config.toml
image_size = 64
objective = "edm"
weight_decay = 0.3
Rows from block 3 of a small class-conditioned image diffusion model, named by matrix and row number. Rows with one number belong to one neuron. Each number is 500 + 50 x the weight over its row's rms, rounded and kept within 0 to 999. All counts start at 0. Numbers have three digits each.
After each neuron's rows are labels from the 100 images, of 14976 (inputs lightly noised), where the neuron reaches its highest value: "patch colour" is the nearest of a few named colours to the mean colour under the peak. Only what is clearly more common there than usual is listed. The data: microscope photos of single blood and bone marrow cells. In brackets: how many of the 100, against the usual share in percent.
# fc1: MLP up (model.blocks.3.mlp.fc1.weight, 512x256), inputs 86-128
# fc2: MLP down (model.blocks.3.mlp.fc2.weight, 256x512, transposed), outputs 86-128

fc1.14:473490486488464437473508507451530513501590436515566578465475454473586497491482502417471486471431513472511557527452527472480563488
fc2.14:506526510484487519495470500473527483446543510496313499603516547481496489541471540515517485479492535523392527470531473552386485503
patch colour: pink (80 vs 24.2)

fc1.287:475487459481508436461546573572549491456577488558576521557569546510565508467459485509543515518528469444521468510478458529559514538
fc2.287:512496514476430533499471512449527488493470450471352516471668563509522512470521496474505483517475507494443493514516502553490487540
patch colour: blue (63 vs 8.6)

fc1.158:487539428510518523486462552484458564548419524532524553506598509472470533504442477422527501501464449569669472544439454539509497568
fc2.158:497481473562537533494498521389495498472426466464408502469507507556499480501494496477390507511493436519288473502481487440410480519
patch colour: black (63 vs 1.1)

fc1.256:462515483456507464488535486507586464466593453498520520510422523465497536444441463503476480567480482455410596476573517523459496515
fc2.256:491499494522401498521498494423496494489519510489396511482551516451499495514484510515494508499502519470414506556567518520613504509
patch colour: white (76 vs 21.6)

fc1.25:529440515502521497466514453460450481466444529537488386495443498461578496557622563526421483526451483565459506460469555497541524481
fc2.25:492541513501467462420494475414508524538560519497501603497494468498483492467446496458596492506476438426502492368491513549478440457
patch colour: purple (74 vs 21.5)

fc1.133:467446517493452463490485497467534483413556475498454462489305564424504577468460453575526495524525475505449554520418520579458513458
fc2.133:490491489438380508481513490460503506470545507504453492565497460498487499482476502482521492473482524515576514485527498524463536482
patch colour: pink (95 vs 24.2)

fc1.66:510483479551522516493482494670513506525514476501487477546477584441506501508520494460492570438530461477469477501399500518627482501
fc2.66:512489508511575473519535512486506495527493448471578531458424531463504524480479552505520485493485454517472486507581497507597496525
patch colour: purple (64 vs 21.5)

fc1.274:497484541446528515535496499604522491461546502480505533449536509501501497534536463536623511438473447577497520476411536604607443548
fc2.274:491483524454444483471474489502518509496480454484434533577515525467508493484542527456407480493484482482462490583548484319513417484
patch colour: pink (60 vs 24.2)

fc1.71:450504413495526508523524480581534448425525560524478502481439570428541528492511476539505463479468465492483481577515441497592476432
fc2.71:496476495487531485498512500401486493530479513490476497462413540523501497498550536481501448495513503515574449506533491609491472525
patch colour: black (46 vs 1.1)

fc1.112:441483457436426489518539519439515480460497466532483516427454447378527515528472456501577526477468463500502506581502513527514481501
fc2.112:480494543442437518479505520415505501491522502479469484588521390623507503492488460498476468497487497517542486509477523370422525487
patch colour: grey (45 vs 22.4)

fc1.49:447522422507490555684537539492659642614431569647537475496482500518575588512491519554503433410405457556556426456437492492490490465
fc2.49:558471434495464521681520509520333360452514377389494496489529454528415572523568551467461449417395581414387427468485452523558468550
patch colour: purple (52 vs 21.5)

fc1.498:470492492467521468459540459488553470441575463524481501511400535450522525474490473501468515544480475449410578491606556524473468506
fc2.498:495511499550432493506494500568485517506479525491424505448537487435490497513502502535506518493508530454408515550608522543614522495
patch colour: white (78 vs 21.6)

fc1.27:440663363465551476468602517491554565647500491475495500508526568538469612528489463442475485416496415558492546551487526495519492501
fc2.27:551359342609444500506599499538453446350510528558515490489477387563505594474530457563477489433488592476541523538528541531487544473
patch colour: purple (48 vs 21.5)

fc1.75:481462455391515440539535555377557434434505472456462582358472576465522437501489458564537492566483479523499499536508471540499486497
fc2.75:519505484588567510505501495368517508498509526485466517457446527525492489493491462509474495483550474494529504533533501538429483506
patch colour: black (45 vs 1.1); blue (36 vs 8.6)

fc1.111:466523495482456445468449523553544598421595497397460506411461493549541477498462453511395441539428437498526512505544457498408431506
fc2.111:486490486480467514498532486492478506505518556495503496612570485438487482488470531517548479495499529495586538512465525641387530459
patch colour: blue (54 vs 8.6)

fc1.449:501552510455437441502490497432517480462520645483433549427476508390503563514488440502499482470486474451574461540540447486493549446
fc2.449:538475495382470474477493509415516485486495477513500499640532539599494500492482502491461495481493437548547507524511493483382517475
patch colour: black (46 vs 1.1); blue (32 vs 8.6)

fc1.506:495481505487517452502511466430490513473481539486491545466413457509533578463490511471440508548469350515484508554509504428412442520
fc2.506:499509484409526476466458513481513475452523436549459500484541535493485512455491515483418512503518452489482483493431466425341478498
patch colour: grey (57 vs 22.4)

fc1.106:511500469627465544493500512697484561571494571508523522402434405620498472554517452563427534531481476511493479529477497449467453514
fc2.106:488517510664466497506500512723494516535493540484457501659539423528490508495472500539591518490535508499572530543552513548518539493
patch colour: pink (53 vs 24.2)

fc1.309:472435511474513569456466482478359502492545508476532565484496497479486489535528546524509552586566449462451481503473636488521444512
fc2.309:519550472478488574478452482607679458548431488507459486525536501532490550450565542514482561561549501578529469414504553577449471481
patch colour: pink (58 vs 24.2)

fc1.405:497497476490499490450485481458516507412585388556647460478467429546521477484510499487510484469404488551424527536521535537454555506
fc2.405:503519509436495501453495508572508495452520469509270499541502513490515483484471519492506483508505494497408531440468481462423517536
patch colour: white (57 vs 21.6)

fc1.305:486494417533573570452467547476497510472520510409495485583553555489485474498436524479497474470468482450477459561453492482506456590
fc2.305:458488534564530496509512522435477541522493541567484508340624482502520481520425514478549541492539483471491521472533583507502523494
patch colour: blue (34 vs 8.6)

fc1.346:490494450438417490544555508417471488389479559535564554444435403426465525531564459512530507458424481476559481536509517475466563472
fc2.346:488515485382511484484493496432523509481480521513492513547403403553498506471495488451504488476535450498507469505442464442455531507
patch colour: grey (69 vs 22.4)