python train.py --arch="dit" --model="class-conditioned image diffusion model" --dataset="microscope photos of single blood and bone marrow cells" --train_examples=48542 --image_size=64 --horizontal_flip=true --conditioning="class" --objective="edm" --cond_dim=256 --targets=["cell type"] --num_classes=17 --cond_dropout=0.2 --norm="rmsnorm" --activation="gelu" --mlp_ratio=2 --head_dim=32 --fused_qkv=true --qk_norm=false --dropout=0.1 --inner_norm=false --patch_size=[8, 8] --layers=8 --width=256 --positions="learned" --optimizer="nadamw" --lr=0.0019 --beta1=0.9 --beta2=0.99 --eps=1e-08 --steps=16500 --batch_size=128 --epochs=43.5 --lr_schedule="cosine" --final_lr_fraction=0.05 --warmup_steps=3300 --weight_decay=0.3
Rows from block 2 of a small class-conditioned image diffusion model, named by matrix and row number. Rows with one number belong to one neuron. Each number is 500 + 40 x the weight over its row's rms, rounded and kept within 0 to 999. All counts start at 0. Numbers have three digits each.
After each neuron's rows are labels from the 100 images, of 14976 (inputs lightly noised), where the neuron reaches its highest value: "top examples" is what is common among them. Only what is clearly more common there than usual is listed. The data: microscope photos of single blood and bone marrow cells.
# fc1: MLP up (model.blocks.2.mlp.fc1.weight, 512x256), inputs 86-171
# fc2: MLP down (model.blocks.2.mlp.fc2.weight, 256x512, transposed), outputs 86-171

fc1.41:515532487435452497512459488534543540539517494443508510542483489544496460426542523536499531506480436506572501510558502479537419485442506506452482524549450482550542430476496495497432537515559403479462543492610490503537546509508507524568537446533523435508485462
fc2.41:564501513591580500412495494496477483554514429548486488454523430468528502446589470486452476548519415497512519464400457527473484467557541487491480529400489509503520516516495485596521463517589501510447539503517605491475521456477472540505509481547489447462448541
top examples: cell type: erythroblast

fc1.454:463490494517493449543470506551480543436509451421551542489458527539445545490461544541419445482509474473496552482509500468512475505538503539491529546492476472494425479494515493455437550483483490516464486523546477508619556560484476521529554500520484521500518522
fc2.454:559523497513520458454499479540522484418510492572529445507480510477453527490482460526618559494516481445510543491515497474459509462443477475545473533533471530497542469497526447523545510533504515532454512515514521499618473462504498506465530509500545551498514513
top examples: smear: peripheral blood

fc1.356:481497524494489518420545463492479517473550511513444548421522485547492506503437466547446482556434542573511517464509552546480535515500511471621492555529509499480523446529499471487509594479483503510516553521494489499449464474461425463472523568495473468511513480
fc2.356:468488539539569504507482471500479489456480478453442500482574436364494498481500478554497506546518498489490523521546496363472530487501523497460480513532537491462528589483477478469514523494554483470547594511488489464516426474528503539516516526495510542487492481
top examples: smear: peripheral blood; cell type: myeloblast

fc1.3:454550484580511486490521509504530525473496558513505416478435524493505498528497450470550580466506473540497486444435575522477504529496441467479519502513479488507452458462479521507509596564540490528514519514517519460464494500492483503449503471474487521542453517
fc2.3:506444455467522542498485523502476539425538547508494611501511518504479457603532493506460451484508493557514494470582416506496498511519590495506440480531495497493493513502478492516457504448582504471518498511517530554453514454498563461551556485516550525456449519
top examples: cell type: segmented neutrophil

fc1.294:468483499506545543489486496495471511517514490467483569523535504507530513470521483439520481492503489540544481421426524495470538534544514507545472525480465576565470494493431476455567533485461640405519433449471446513531526484499505498499503411560515477505544482
fc2.294:542502519546486572481458496580485509496502479499550494565590455528508498511533460515502472507527461468518512484528412453518474478528481568464474469510371575527486480538475465492485582505561389557500369534523504521487457483515498507521526462508496535467512572
top examples: smear: peripheral blood

fc1.88:533538487485510418530509456504510531418464511520513536486459468483455533423530507524560444616559452495519547567500506516455479458455567491496521462474483498521448464470519494522446538522522520521467511471508542496603501468478529516478460478520539514443501496
fc2.88:474499482515524435499526485501440475404506436531490426493520472504458549428521458538465546455531462440488535512541492491507511443518449489525469466526479509496578492498569532491507473537541478472428493456487495549564509524494496495511525527424448530541501498
top examples: cell type: segmented neutrophil; smear: peripheral blood

fc1.472:508531486543535503501502516543483512505503495536503501621490523462496510502493502508523502503503505511468496523499495515598528522510510436526505510519447493513506434465525453502520519517496504563414506488493492472480459476459497510489507512511495445506487519
fc2.472:493482506457484505504502497571495503480495487517520500629534522566509489491505495514499517511505540514466484499508503520378498496486501444467499513516446517503515505517497544502503500485512465438399508500497491501512544498470499502488504519512502480503496500
top examples: cell type: promyelocyte

fc1.227:517506511538522468507473486493453489507483505519502479515521566528500512524544482532448540496552477500533503502486498488480481543499493474545482495471507463588480490514509502538527441523431408411543469556517520469466558538572518483528510439498498456479505399
fc2.227:498500525488452466496511478477495511437527463495518486493461501532469519511485539517548487532506501536510502553533499562522551505519531471490463537506547444480460449565478505459511498501483593477513474509560434526473430512571502533510470447507518505494450453
top examples: smear: peripheral blood

fc1.460:482471500496512502545593479552486493481498492459495507532491413462491522522455514457494447533539511517488591482526539528563533505498516529479512517561525467528503463536471482398553508484468446549461463467715521551536542603495475456472554517528468503528520475
fc2.460:504500517490494479573568414499544477551535462489525520520553561511461462516534568557497445505405548515446407546494524546507518553517520501550508506459476494491538504525539517536435504491510561456551481539476522628421464598541518510501450563565432447590498571
top examples: cell type: segmented neutrophil; smear: peripheral blood

fc1.21:514484497529611548481471473505525493522462518517498511503488428469509493485476534535642586465462526517492501515518585484508489505448562553561480508569532482533505467539551450546565495495558473561481495427666532455451488542510534518472474513556508449601533487
fc2.21:519520472527492476509461480482580516448474533459522525502510559497489510545506574501543602507550493527489510526483548495529524441496507523553483524551511513519469519494476459520498511430472561488512517583489467447601519557527461444411504543495544508586484524
top examples: cell type: segmented neutrophil; smear: peripheral blood

fc1.290:559554471492453520510490525510577526494485504590511512500454509518588493441565535443466501458535475509501511600513496485516465422431500528478475484525499486511501461471447456499470522432499479488501515455516543433474503501464497401550553473457474507463427505
fc2.290:476380454510520504533522527475432435514493436388497490506486493505557469409576460467564507509512510499520531606463493503480542439531447495513501488457510490491535501512491475526530511585464499500504510425506459497463499452497489379438533485564534515545387502
top examples: cell type: segmented neutrophil; smear: peripheral blood

fc1.237:517493344491433519562530574491551462464487523556509442528459439558528447460493545463468541455467486497498490612564513454468493496494480529496428477459489515493521479491427484512490535513499499489490512460512550476513480509454440514486530499485488502485478547
fc2.237:472542373512571525434452416514419566420523510430508559513467475464543471460477470437497457533462492480514504621448534558536495447505516505501542467545488498507468516507419539479523548478505486486508492435503458530499495510512454509512531515527532519525519557
top examples: smear: peripheral blood

fc1.486:514446551490520461542443466466500534531526470530566513497497472502518488491530507591571553492460467524510514486447584480507452501414479497528481537467460538494470445476512474568498542521567525545526449525549515411446364442472461574439465497519627452550488561
fc2.486:480522497499524530496567512514486495537495431485538525533667436516487483478550478572431454506463498501440513526503498570495522499558494569479537511509500493470530534500521519421454515426499436473565532511519533518463629526511478516516507426502422423470475550
top examples: cell type: lymphocyte

fc1.165:548532511511496453575475422523495571499536553542493484503491513495453559443521523544464520546495474462491533529532514486498452553549512497467470452480484477546435466467491529533544538520514460473508516534498514439407528537511444503467473476513578441538537464
fc2.165:470395510518517576459446593534464439490492533482505538490474515497557563487527443494534480383409492401517526504488533482499465560482411512502541400492525503503588504518470455508493505472509522506506529520505469544462485453535445409509501480516449470405516508
top examples: cell type: segmented neutrophil; smear: peripheral blood

fc1.100:541480469499488510480546467501442541482544488543511511484415496534477501525512472509503542501503506510521560460424531514472527508519496497476479489441420391531470366498472465498545507508523664497511443476542505515549521577373473491498442411534511460517484483
fc2.100:438502490516589488519514486517537484436454544496637520518551501557478488520523544494525506485526491534566453469500530523460545507498530516497488465501602561533490420571464436497576525476513493526492572470506500515499566485559489502477469417473487547496508491
top examples: smear: peripheral blood

fc1.163:430444435466468520526581519497448535510458568498507499473512445437427503547536520549475525490518508514522523452445523505523513461483484468482473488486511453506543402517466478482518500481603441451498473464619544480534447591514524524480513548511496465484507561
fc2.163:465474478474588479515492511479506505475489532483527517541515582493497493501459495484429501490502436544522491491467494552485468526545507584520522474429530470525488550425501506570449498483453526536483514507524521521488464525503495489495530419478528474537510456
top examples: cell type: promyelocyte

fc1.300:535513571478524502528533503521483482465435536481540553474482522489505552489509562486512458525586446549537495582505473449507446462496470520451530504501487508523398496491533502529458589460518437484468511507489546439581506439516523504526513456555553514483585554
fc2.300:449543537525510449492445468529482449478516450478499455481463494524462506462559529499500522525566398501571480534486515495531534462467554524474509558465533499530559561533508425474534562543474519545480482492538482524475502544488426482537518462477475489535532575
top examples: cell type: segmented neutrophil

fc1.389:538410450479527558509482526519509491539492594432509563479454533493525459566516502507554535439493505575502457496467492530524560443498484481487500538504493493515535464459474475486516503490550496445466523520511556480511502485458418525494470473558488496551524497
fc2.389:528602515519492471452515492528475467537528555613497425491487534492563504509467480538467494553483557547506479485500548474484472461492521507512520567503505503489486498494477474517463489488479493510468508499505471538563507469498441562487381493496530503509564525
top examples: cell type: segmented neutrophil; smear: peripheral blood

fc1.245:475530509476551470548476497502502506542477502474551496559508454571530451456506496497472501530506480474481495499485499498525492457487488503480475475500477432520537457456533489503477567472546483450511415502503477423483506494488514527547533624477510472523560529
fc2.245:506502469500425487531495543524527481514528528527485466568445568521543483493478537475544528485531500510492477554545559479512451522408501462474522520557402683598485565513508483432462544551444427488524565485438476506505581496524489453498499489532500489492488516
top examples: cell type: promyelocyte

fc1.311:525441557497517518495457534546462475542539504441531445523508511521473531479424520545432509462540485505502543447490466507534494488569465510481465526455492468506536489496587556483500523409474488479510498462534457570439542643495481513581588514556469462529515500
fc2.311:488562566506532530535524457466565532532478509569479576503480526477491509504425501527575514526541493485543525447509521477414482494421534512542549524538528499519461529494579424528518480604453507506514499450520538421451458399469476488420579500454553483489526472
top examples: smear: peripheral blood

fc1.134:524521484558568529517479491503422472520490595471487457493497531566510494463522483566469533465466432448482517524483442574506493494539452535462471523461537484517480461538492546506541513451479442493431464497710456482468527599469498530508505518482487529488511571
fc2.134:567510509556482487490480489492409468496506386443515478536568520510472524519478448459446515502556541522473477476499399544511489476556479517551450462455440494495507498476521552471482502443470554485563477508452499514498469580495496497516494559457513511482499431
top examples: cell type: segmented neutrophil

fc1.240:540472530454483510538516535573508502501513531513558469539413457526528491463493532529437546486518458507349528473502505521501503454503490500560495510529431498540465480294544495546391538492515527533502513484446479477464488515458480566501543534477517476512497516
fc2.240:548490519542518492533478484479497503512503483522622472521546529505515502486516523482450506539511488480507466494559500511494478526473516494588492505540429500580490316217494497483482481511477502519525429530658482530535503518380504479473496512486487509509486499
top examples: smear: peripheral blood

fc1.420:488516519475542485506529492566491462510488545461481533394502490497540424465494515503444494521481456515524436542427470555487523462522538518445519507500430431517512441462503437533561543469539490560436458546498582475500474479556489538499526459453486456517514451
fc2.420:517543496461447505477499495587479464511540490488509491434469523506488546515556481484477472534527509494544577485461397495490496538520525487517509479507543495462477489479505473455532586492573533463495445501495511540500486500467504478468472473460494553527531475
top examples: smear: peripheral blood

fc1.386:478475501521542462548517410518502596580595461480509490492485519495462541514535521489507531441550498492482524497437565526510514563522407531497487531530501465519523481504500533468515497516481473497563508507537445512484490531481528491556521520525583486434440457
fc2.386:538550555497450493513509601490446464544453454502524492604493507494422550536496477495512463546546489492473544485572457456468481558456541519473466502495496507497490525499528449515507495489444470554539509523503537476483517493460557477499470489461429500527448473
top examples: cell type: lymphocyte

fc1.466:527488459490420541514555528507457476409457495484516516469449508495528487515464510489442488446518503475490521568601508571530509482490485502491541529498489516414476484488460507520486550467532474536526460545487549505532498434526483508486451575514398493502579453
fc2.466:528501554497534461566490514500475504523495529530473541423452516489527464457514539417470505470550453541563462388483429533496476552517509570545506455480521458477486527459525557481491486497533499557418474535539568480555497498478564489487506535533456514488527513
top examples: cell type: erythroblast

fc1.114:491478540459535487489502514513469514518462481510477480561473464503509472530503500493531513468494533516463518507551540463481531518520531481425483565549392412515534411416486465504534516492528544513483508538521520462489403511517500528497506453536528477509488567
fc2.114:493522519431449488504478494435499508509485528506594521497562482511507492540511498501497473487523470514541491455473476524538488505558543641474493496412505470567457520596504511572470535500484411473487588499463546504468498504541478535483508481513513458489510478
top examples: cell type: lymphocyte

fc1.340:514537434526446509493524522529417528523517544505526460552487509606504466517448507557511467541478530506512554436574507531547481494471509510555463528493454563535498453485487442463485556472476468540400515514515490486450467500399442448478496570558489466566513476
fc2.340:541464497485568518515545471423520494525506503547526509446554533454505492509534484530528559489538512515422512450459476447453531459575525541522512495468514482531496466471508508504482404516532599449475438494466515492484465502454481529501491526463486524450483450
top examples: cell type: promyelocyte

fc1.275:543518494499557461544480403507449507463434508449533545523478489534513506474472492461451437522604463591492506508486498511549528514479505547498505444574495473503468483484507507527477468408490497473560521445518467434539483460509491502533509525555496414492524516
fc2.275:510487479478454462459521594485554491497577501580478459454493451480482529466459503458535548478566482566502506496476497492472496526496490548478494464446508495535561538539494465488550538594488488442517469442499511570530532536467503515483486478462478456490546501
top examples: smear: peripheral blood

fc1.353:475550430497559536434446481484435573511576486461520544503505526514481407557549461551526523537459553472475505398485573456506508513540482504528499549510509483514450484490539518530479512566498476504527516492522459474463476520482473498479518527577554514581503543
fc2.353:526457438501467542548575484468571449523463487538505455509559521497465415560559520570462476467463528448500500422502435559505496507493511506461511514467512500512551515503544443502511497416527472488517503504511559521470537499484484519499488481419461475434506531
top examples: smear: peripheral blood

fc1.376:452475546540487502505531521535521506548541511494487546452512474487501526447522505514441507532520499552475560512410505489462409474481527535552553590504550527557536467550522489523478492447577451431515480474714523470482514474467533499515534518497521416471523480
fc2.376:438481489465472431484515531486503535490531485485530509502555492528438418555489520452472482504539512490496506451478499479470395530519500561536546475472420520551533510518422552503449507492485546462515466559519525445511521431484413481527477547454470547491490493
top examples: cell type: segmented neutrophil; smear: peripheral blood

fc1.266:522500544457520505543514488572502477502525508496482472512556464495498484503508517520447523510533498507596535473501552505509469479504500529437509523520498406502514492501477500532553541479510447443517399505524506501477404494411506525494487572536518507546507514
fc2.266:474503490513526497487484508510514513484466561486578503584498518581468489525475525521472495491497496473535513451509503477455536492521485521429504515483394649543487472429484458567563545511478527559514360494413520512494602467487502501510516625504501490502544505
top examples: cell type: artefact

fc1.455:557521483541420528531508492496435524573504575485548490516500478476499492457468510535493516540462460510551513474482483510496498488471457534686480470500418589526468492501510521515570509535508523490461481491564534496499446512560485556509561604520511502525481484
fc2.455:505475499432563491529511497512484468532508560514534482542533523487503493515510493499499496496522506488518491421559546516476469513524481567620510523565585477501499556498499559589505512487453467496468499494464524481498545497617506475518484644466463444459531523
top examples: cell type: eosinophil; smear: peripheral blood

fc1.404:489528497558536459505482501579423490573441538443550562532509479468521494394538471463509508470488477509532559515506463569455480479570425544442517500440436558492513460520532514542478563424517448454491490531555470472511561515568517569481477504464566580489477474
fc2.404:488451473472492474534539512455530469503476589535470505493374486579521500503469533496560534482472495489441466526541578495500502499429472511443548492555562463514490529448522494448562469521456630521525478494487498499549547473375486458507509557522471476493498512
top examples: cell type: promyelocyte

fc1.267:528506503518498474552510497505450489439554530479537470460506464576517509491430468515491504509512512583463499501485511587514452484422489414508483484463536454486513462556546494535490583532493420479500380523604528463486463464493480491491521508533542448492528536
fc2.267:480470462496610489535512507523511470483449498491559521516441478458492467508431477563426520468473512484475521525588566480475505490493515444499484478546558638483540463467515497508433415508466575504476398511456493474507520529490513489516497587514496411481424533
top examples: smear: peripheral blood; cell type: segmented neutrophil

fc1.344:542476541517491512466482511469517510574531515470531519434396547517537500502552505501490529509518480501516488459460479462510565450541496494462517526463496463480458507472529457485483406508508589421542533492440485546518517491336500483488533570476515488510449466
fc2.344:529498517485477518507544502423484489551502468536510490392453514416499500482485497490492526514499504505526510517470541533551502495491516509471481513506470484501522420492533502514405378505467475524574536492573507484519454514297510501507490534500470422516445491
top examples: cell type: lymphocyte; cell type: erythroblast

fc1.166:471460521534504452494552469494509510547498486536570505513463464503478503485521521475498491508519504527551520522509554485471564487495507429493487505589495548537488527553514501528530495513478519520479496524550496472485517474394454474490529505507549529469510469
fc2.166:483483515427520506482505491413493496486494495496563519461455488519508515498494489473489519494480479531555526510454462514491465497540505496454498499405431472518477503485517497548462425476484462505488512504358542525477440517402510523498506476496479458527482513
top examples: cell type: segmented neutrophil; smear: peripheral blood

fc1.368:503529534463511501491527492426509508490501516538575464337385538519486502514512507478556475501515453483448510531579530541513495506516473536481488501496497529509473506502495489515491548521493506482523532512431465500475464467405480514574489538530499435501505460
fc2.368:490489491621477508487505518403505491514486495486547513293417536489504516503467504508456482495501496490503460537546521466458477496485488515612529502523504482492493443472508460492511508497464475510551546475534484495500533511450490490509505529496504413504503501
top examples: cell type: segmented neutrophil; smear: peripheral blood

fc1.171:498527488479480469554515493476519472369504482524484537517517503527496530420455502473539503519458517481521540522583452494469470465477440506518524490437507448607386495502504520466446494521489457475546571391457552518504485515479556484479462485465501495476502471
fc2.171:513450459529474506488554492468455466439451469535457497514539471468508512493464560464530528519486525534467534527518547549570479522529482517536507446587554442518517499549550524469501450452478569552594576483599521452500468464448521525457530455530558511526487563
top examples: cell type: artefact

fc1.2:507472443518502564621504407565458488515542544536528464492501543509491596519486534565477506467498455521515473497542434480495509484511541470501460486577473459486485478501515460582500531499474485472494470441520537477529539469533569522458514487522505488558403459
fc2.2:474549458504506547431509549523522548495456523478514558508526562495481590518482460560536523522483464512471426491470583520491471449488460480514482476473461515498550525504544530416479513485487482552539483456514466501516503571496588534522470513479482487481427425
top examples: cell type: lymphocyte

fc1.465:506487493468458525502505475423485519488471511468457520532427522359486514494533484480480520475525539521515484442440552485544508539514456468414495490454478528509513458519530507479400511490524503513490488487498500519523471487561519552514464557467575533551521505
fc2.465:501527506514532496502499507383512479530494552493492491511479519682500491491516494485495508518508525484485471461529509577414481484451500471639521513516506487492508552570499497525639479477479522508467477495507500488525525518609516503492477512506501529498497448
top examples: smear: peripheral blood

fc1.418:468534548505515541452459514518587511543512539466547474497490549552419548486449455506455528397541508493510505436448586514509511473514501547492499436509482484505518465491522537529520462453526477463479489517539483507446539577464449512611477498503540529491427586
fc2.418:519453526487491565543502474488420513534499519539525522469389547485408531502442543486564485542517526476530484450574427472441495495460467489526488412539527514542472515503503470488535500588505514577461513495490518498458489450517456512428443499495498550517481578
top examples: cell type: lymphocyte

fc1.125:500472437432515492503463558477520538462472515446501464507496402519483541471595424524483532515517540555471514500467503588519508519469480522525476490517523471504542457539524514619513476500584455493500486537664492475477439472495530468532475525473522451519507503
fc2.125:459481604459544528478519586584486570506440501404511488533484476484547476525467445441508497552460490478480439530498459520508516439532448543561487535526511545530563526485467559433446442451440566559506492455474461486515518459513422513510550519474527499536502516
top examples: cell type: segmented neutrophil

fc1.446:479442524471543542473534550513487500476468551546488516488494528568505554529461509484502510501490552530481542486483524457509573508510506574524461533516486455621537500552495493470512529493515460501537487523544507510514642480450525504490532460483470506459532539
fc2.446:509492504545488521495512499551492506496458545513523518456460473452494520495482509503556498513464530506508506464533516575460507489490501562560500477526490449598533505572531502506552541500512494500509476502510527509537269471464493491521511495492482544497539531
top examples: cell type: lymphocyte

fc1.34:480536426458516432499545500446489453520470482507566470529483513509482445452483606513514477581492467497496526511491449502475560592522468581508486517506521494507556487486578517549446498464508490444440515471525502445454510501473579549564451529546451481520545520
fc2.34:552479389532509441504460494426512525572583476515495494517472497494473432436488441502478523436475483446534545515496559463502422590437519558495492501507496517497473466486574459429548493559501477515416500455494497522466485490452573533470439501514549497478549507
top examples: smear: peripheral blood

fc1.223:488483486507492534557522559472515493515482473518445481422469543490508520518443492517474501476435526470570516537611522454509489480465542514503479547603523507446537513509472466406582434548518505564510538509463503497484448512569433451493577512478417474483500459
fc2.223:487497509499492483502468464388525538486492495484471534417459509508486484523486484494534523512513493491614516482410512508507455529533508591600506516435571477474500520428491479587484460516514450472477558512544548521472541484536506514511505528512535461532526473
top examples: cell type: erythroblast

fc1.378:615428521524496486472526463480526515533473503534486499490504459558437513536527515551572465552564435465499465508443534495474468470515514518475546510459484465557526456431461498561465520559467456522481525559511509470536527506444507521491470485520522503503462480
fc2.378:477577485462511483524500553466476490555463528514500508506487468487417435555518520507458508469512480517556496497539517491525554498491468501488474509539499484474500535503514572489578511410484586513499525551538530506498468458489502469498488476468490492542503362
top examples: cell type: segmented neutrophil

fc1.85:473493470528506588510507421454557493491565479543489510542503516524535538513486503440496484478431540487530465544526520507455530506473537490542465536475543455543544494488418463465526473510458459530508455484462485482462495498540477416547554557550520447435497509
fc2.85:510515531509459428432468469477487539408487521495459508604478488547517532533492485520456461507521456466496524554494558482531451500469463520440470437490518426521456491500537496493484525398480497491523457512555512547507501443490494552476521588532475482557515543
top examples: cell type: artefact

fc1.488:478429492503579543540504450449521509585461503489438550370436531510541507460524511471508528452519499495533538465555530565509582493484523544514499490494511550484487469532509494525552433469488508460537508474492475507470495516398538500522500539480546456515480475
fc2.488:487491528600412513511514508427500496518490472520479497364469520509491498478486508491457494501502472474503464545528517425438488506498500539555502518494507533484496527499483433480464465506484489523556497514506514480507484529391492479516511504487488449492492497
top examples: cell type: erythroblast

fc1.365:543487445484454500538496472512538462555460508514540557456455494524451504426546485515474571494387444512496544467463504480432515515470490472516529521445491492482464480495513556477517541496590494395450471605531510473522454547498539489465453484484538440533480514
fc2.365:461530480518508488497475495533465581529510489508549465518469562523472526452530514520504478516444454501469503512501492537532515484522547455503474498542468550503527467499536418493460505507614490628497461582475444509549552460525555494522470524509527464485488532
top examples: cell type: lymphocyte

fc1.491:488497507509502550510492510517440547555494544470618479525544499513527505483518456479505519485517474515493521526538430530485550470574480577538479569504512421575570493544510549534506512462459449489482377500582416493448564531382486505496513525437474521464441519
fc2.491:501551506507512543488484518441521503535530453522575500507598458538512496461551516458452474506509465524552532516463557543531467491471516565471477538462480421513488497517493506448507503485450475490513406450495553479477407517434505497527519468517537536489500432
top examples: cell type: artefact

fc1.188:519538525498485591572469443454527484480479482488416517465460562504480499507508520530513494492459440577504445553455481540470529502520500521488475559501469510596532492425504554545493466487468609569513427532481490489527456508448504456534541441522511503451504489
fc2.188:464479493489555448490505501475505505521448519468337482501479486517462474516498499479556499488520498524499463548627525483579559512457525472450518511548497520606503527448500478423526529497501485535534427464550488515550586513454514530500466360481519565533483427
top examples: cell type: lymphocyte

fc1.70:501563513524541546455500507443490496466495497503504530485397516522507559527515505498495499498449474514487532530527469477433564520498524503486420501539525515524502491498502466493533501513487519507512475511510478485509507469362439444534598508510495432511496478
fc2.70:479484483499512495492496515410490515478504501499482512496521508488498511495487493527507495494518471528467473531462508525596505516518510452514502497487570544514517547510499496477415490472508465470566486512478499497499414511364510509485504513511498442507478511
top examples: cell type: erythroblast

fc1.260:493399559487544453486456508496540505501502468510543506590432522448529480458493482449488521469528526504467484534487496471446496519531477491422561545482412515562465458431578481570501519544501491458470531491485497494502516378475458568505465432459553538475465498
fc2.260:473487515458566485526442491487495508477488498441564544541523459475491501533505538441457522515481519483579505493440473552480449519515504517605487498418612486467511590509501548512446471495479551497431541508539495501499481487605486482489500432493518531495546463
top examples: smear: peripheral blood; cell type: segmented neutrophil

fc1.197:537502501456462450507512556507493470462485545536512430608474476548488496481456506545533501586517506508511558483550455452465492452459499466486491541503527519580489413516475460579498521503517471473470529422644488474440493532444478520445517544470477520525516608
fc2.197:493535511497464506504457491492504495515538518535536516465507566470494535511496510589524507387506538521524573374492538468488496450477544508539497498534484542491506508495466583547532587560546536520423496441528558475417515494505496471596492490421526547437519446
top examples: cell type: segmented neutrophil

fc1.170:490515525509495510509513482517534489494552442543519492526458499582478515492482506516467504528502452512456525515480482542496518471482500471620491533521497506509516477523477459502562511481453512483553515532460478539449506502313546504493544483539422487519439438
fc2.170:505546500482495499511487508523501523496504480507529497541526487363513498505484470522494495500487491489462527528517481394473525479521510471255491506523448509517508541533511465471418504501505516483538484497533479504513503523334511528479484496489496445507511496
top examples: smear: peripheral blood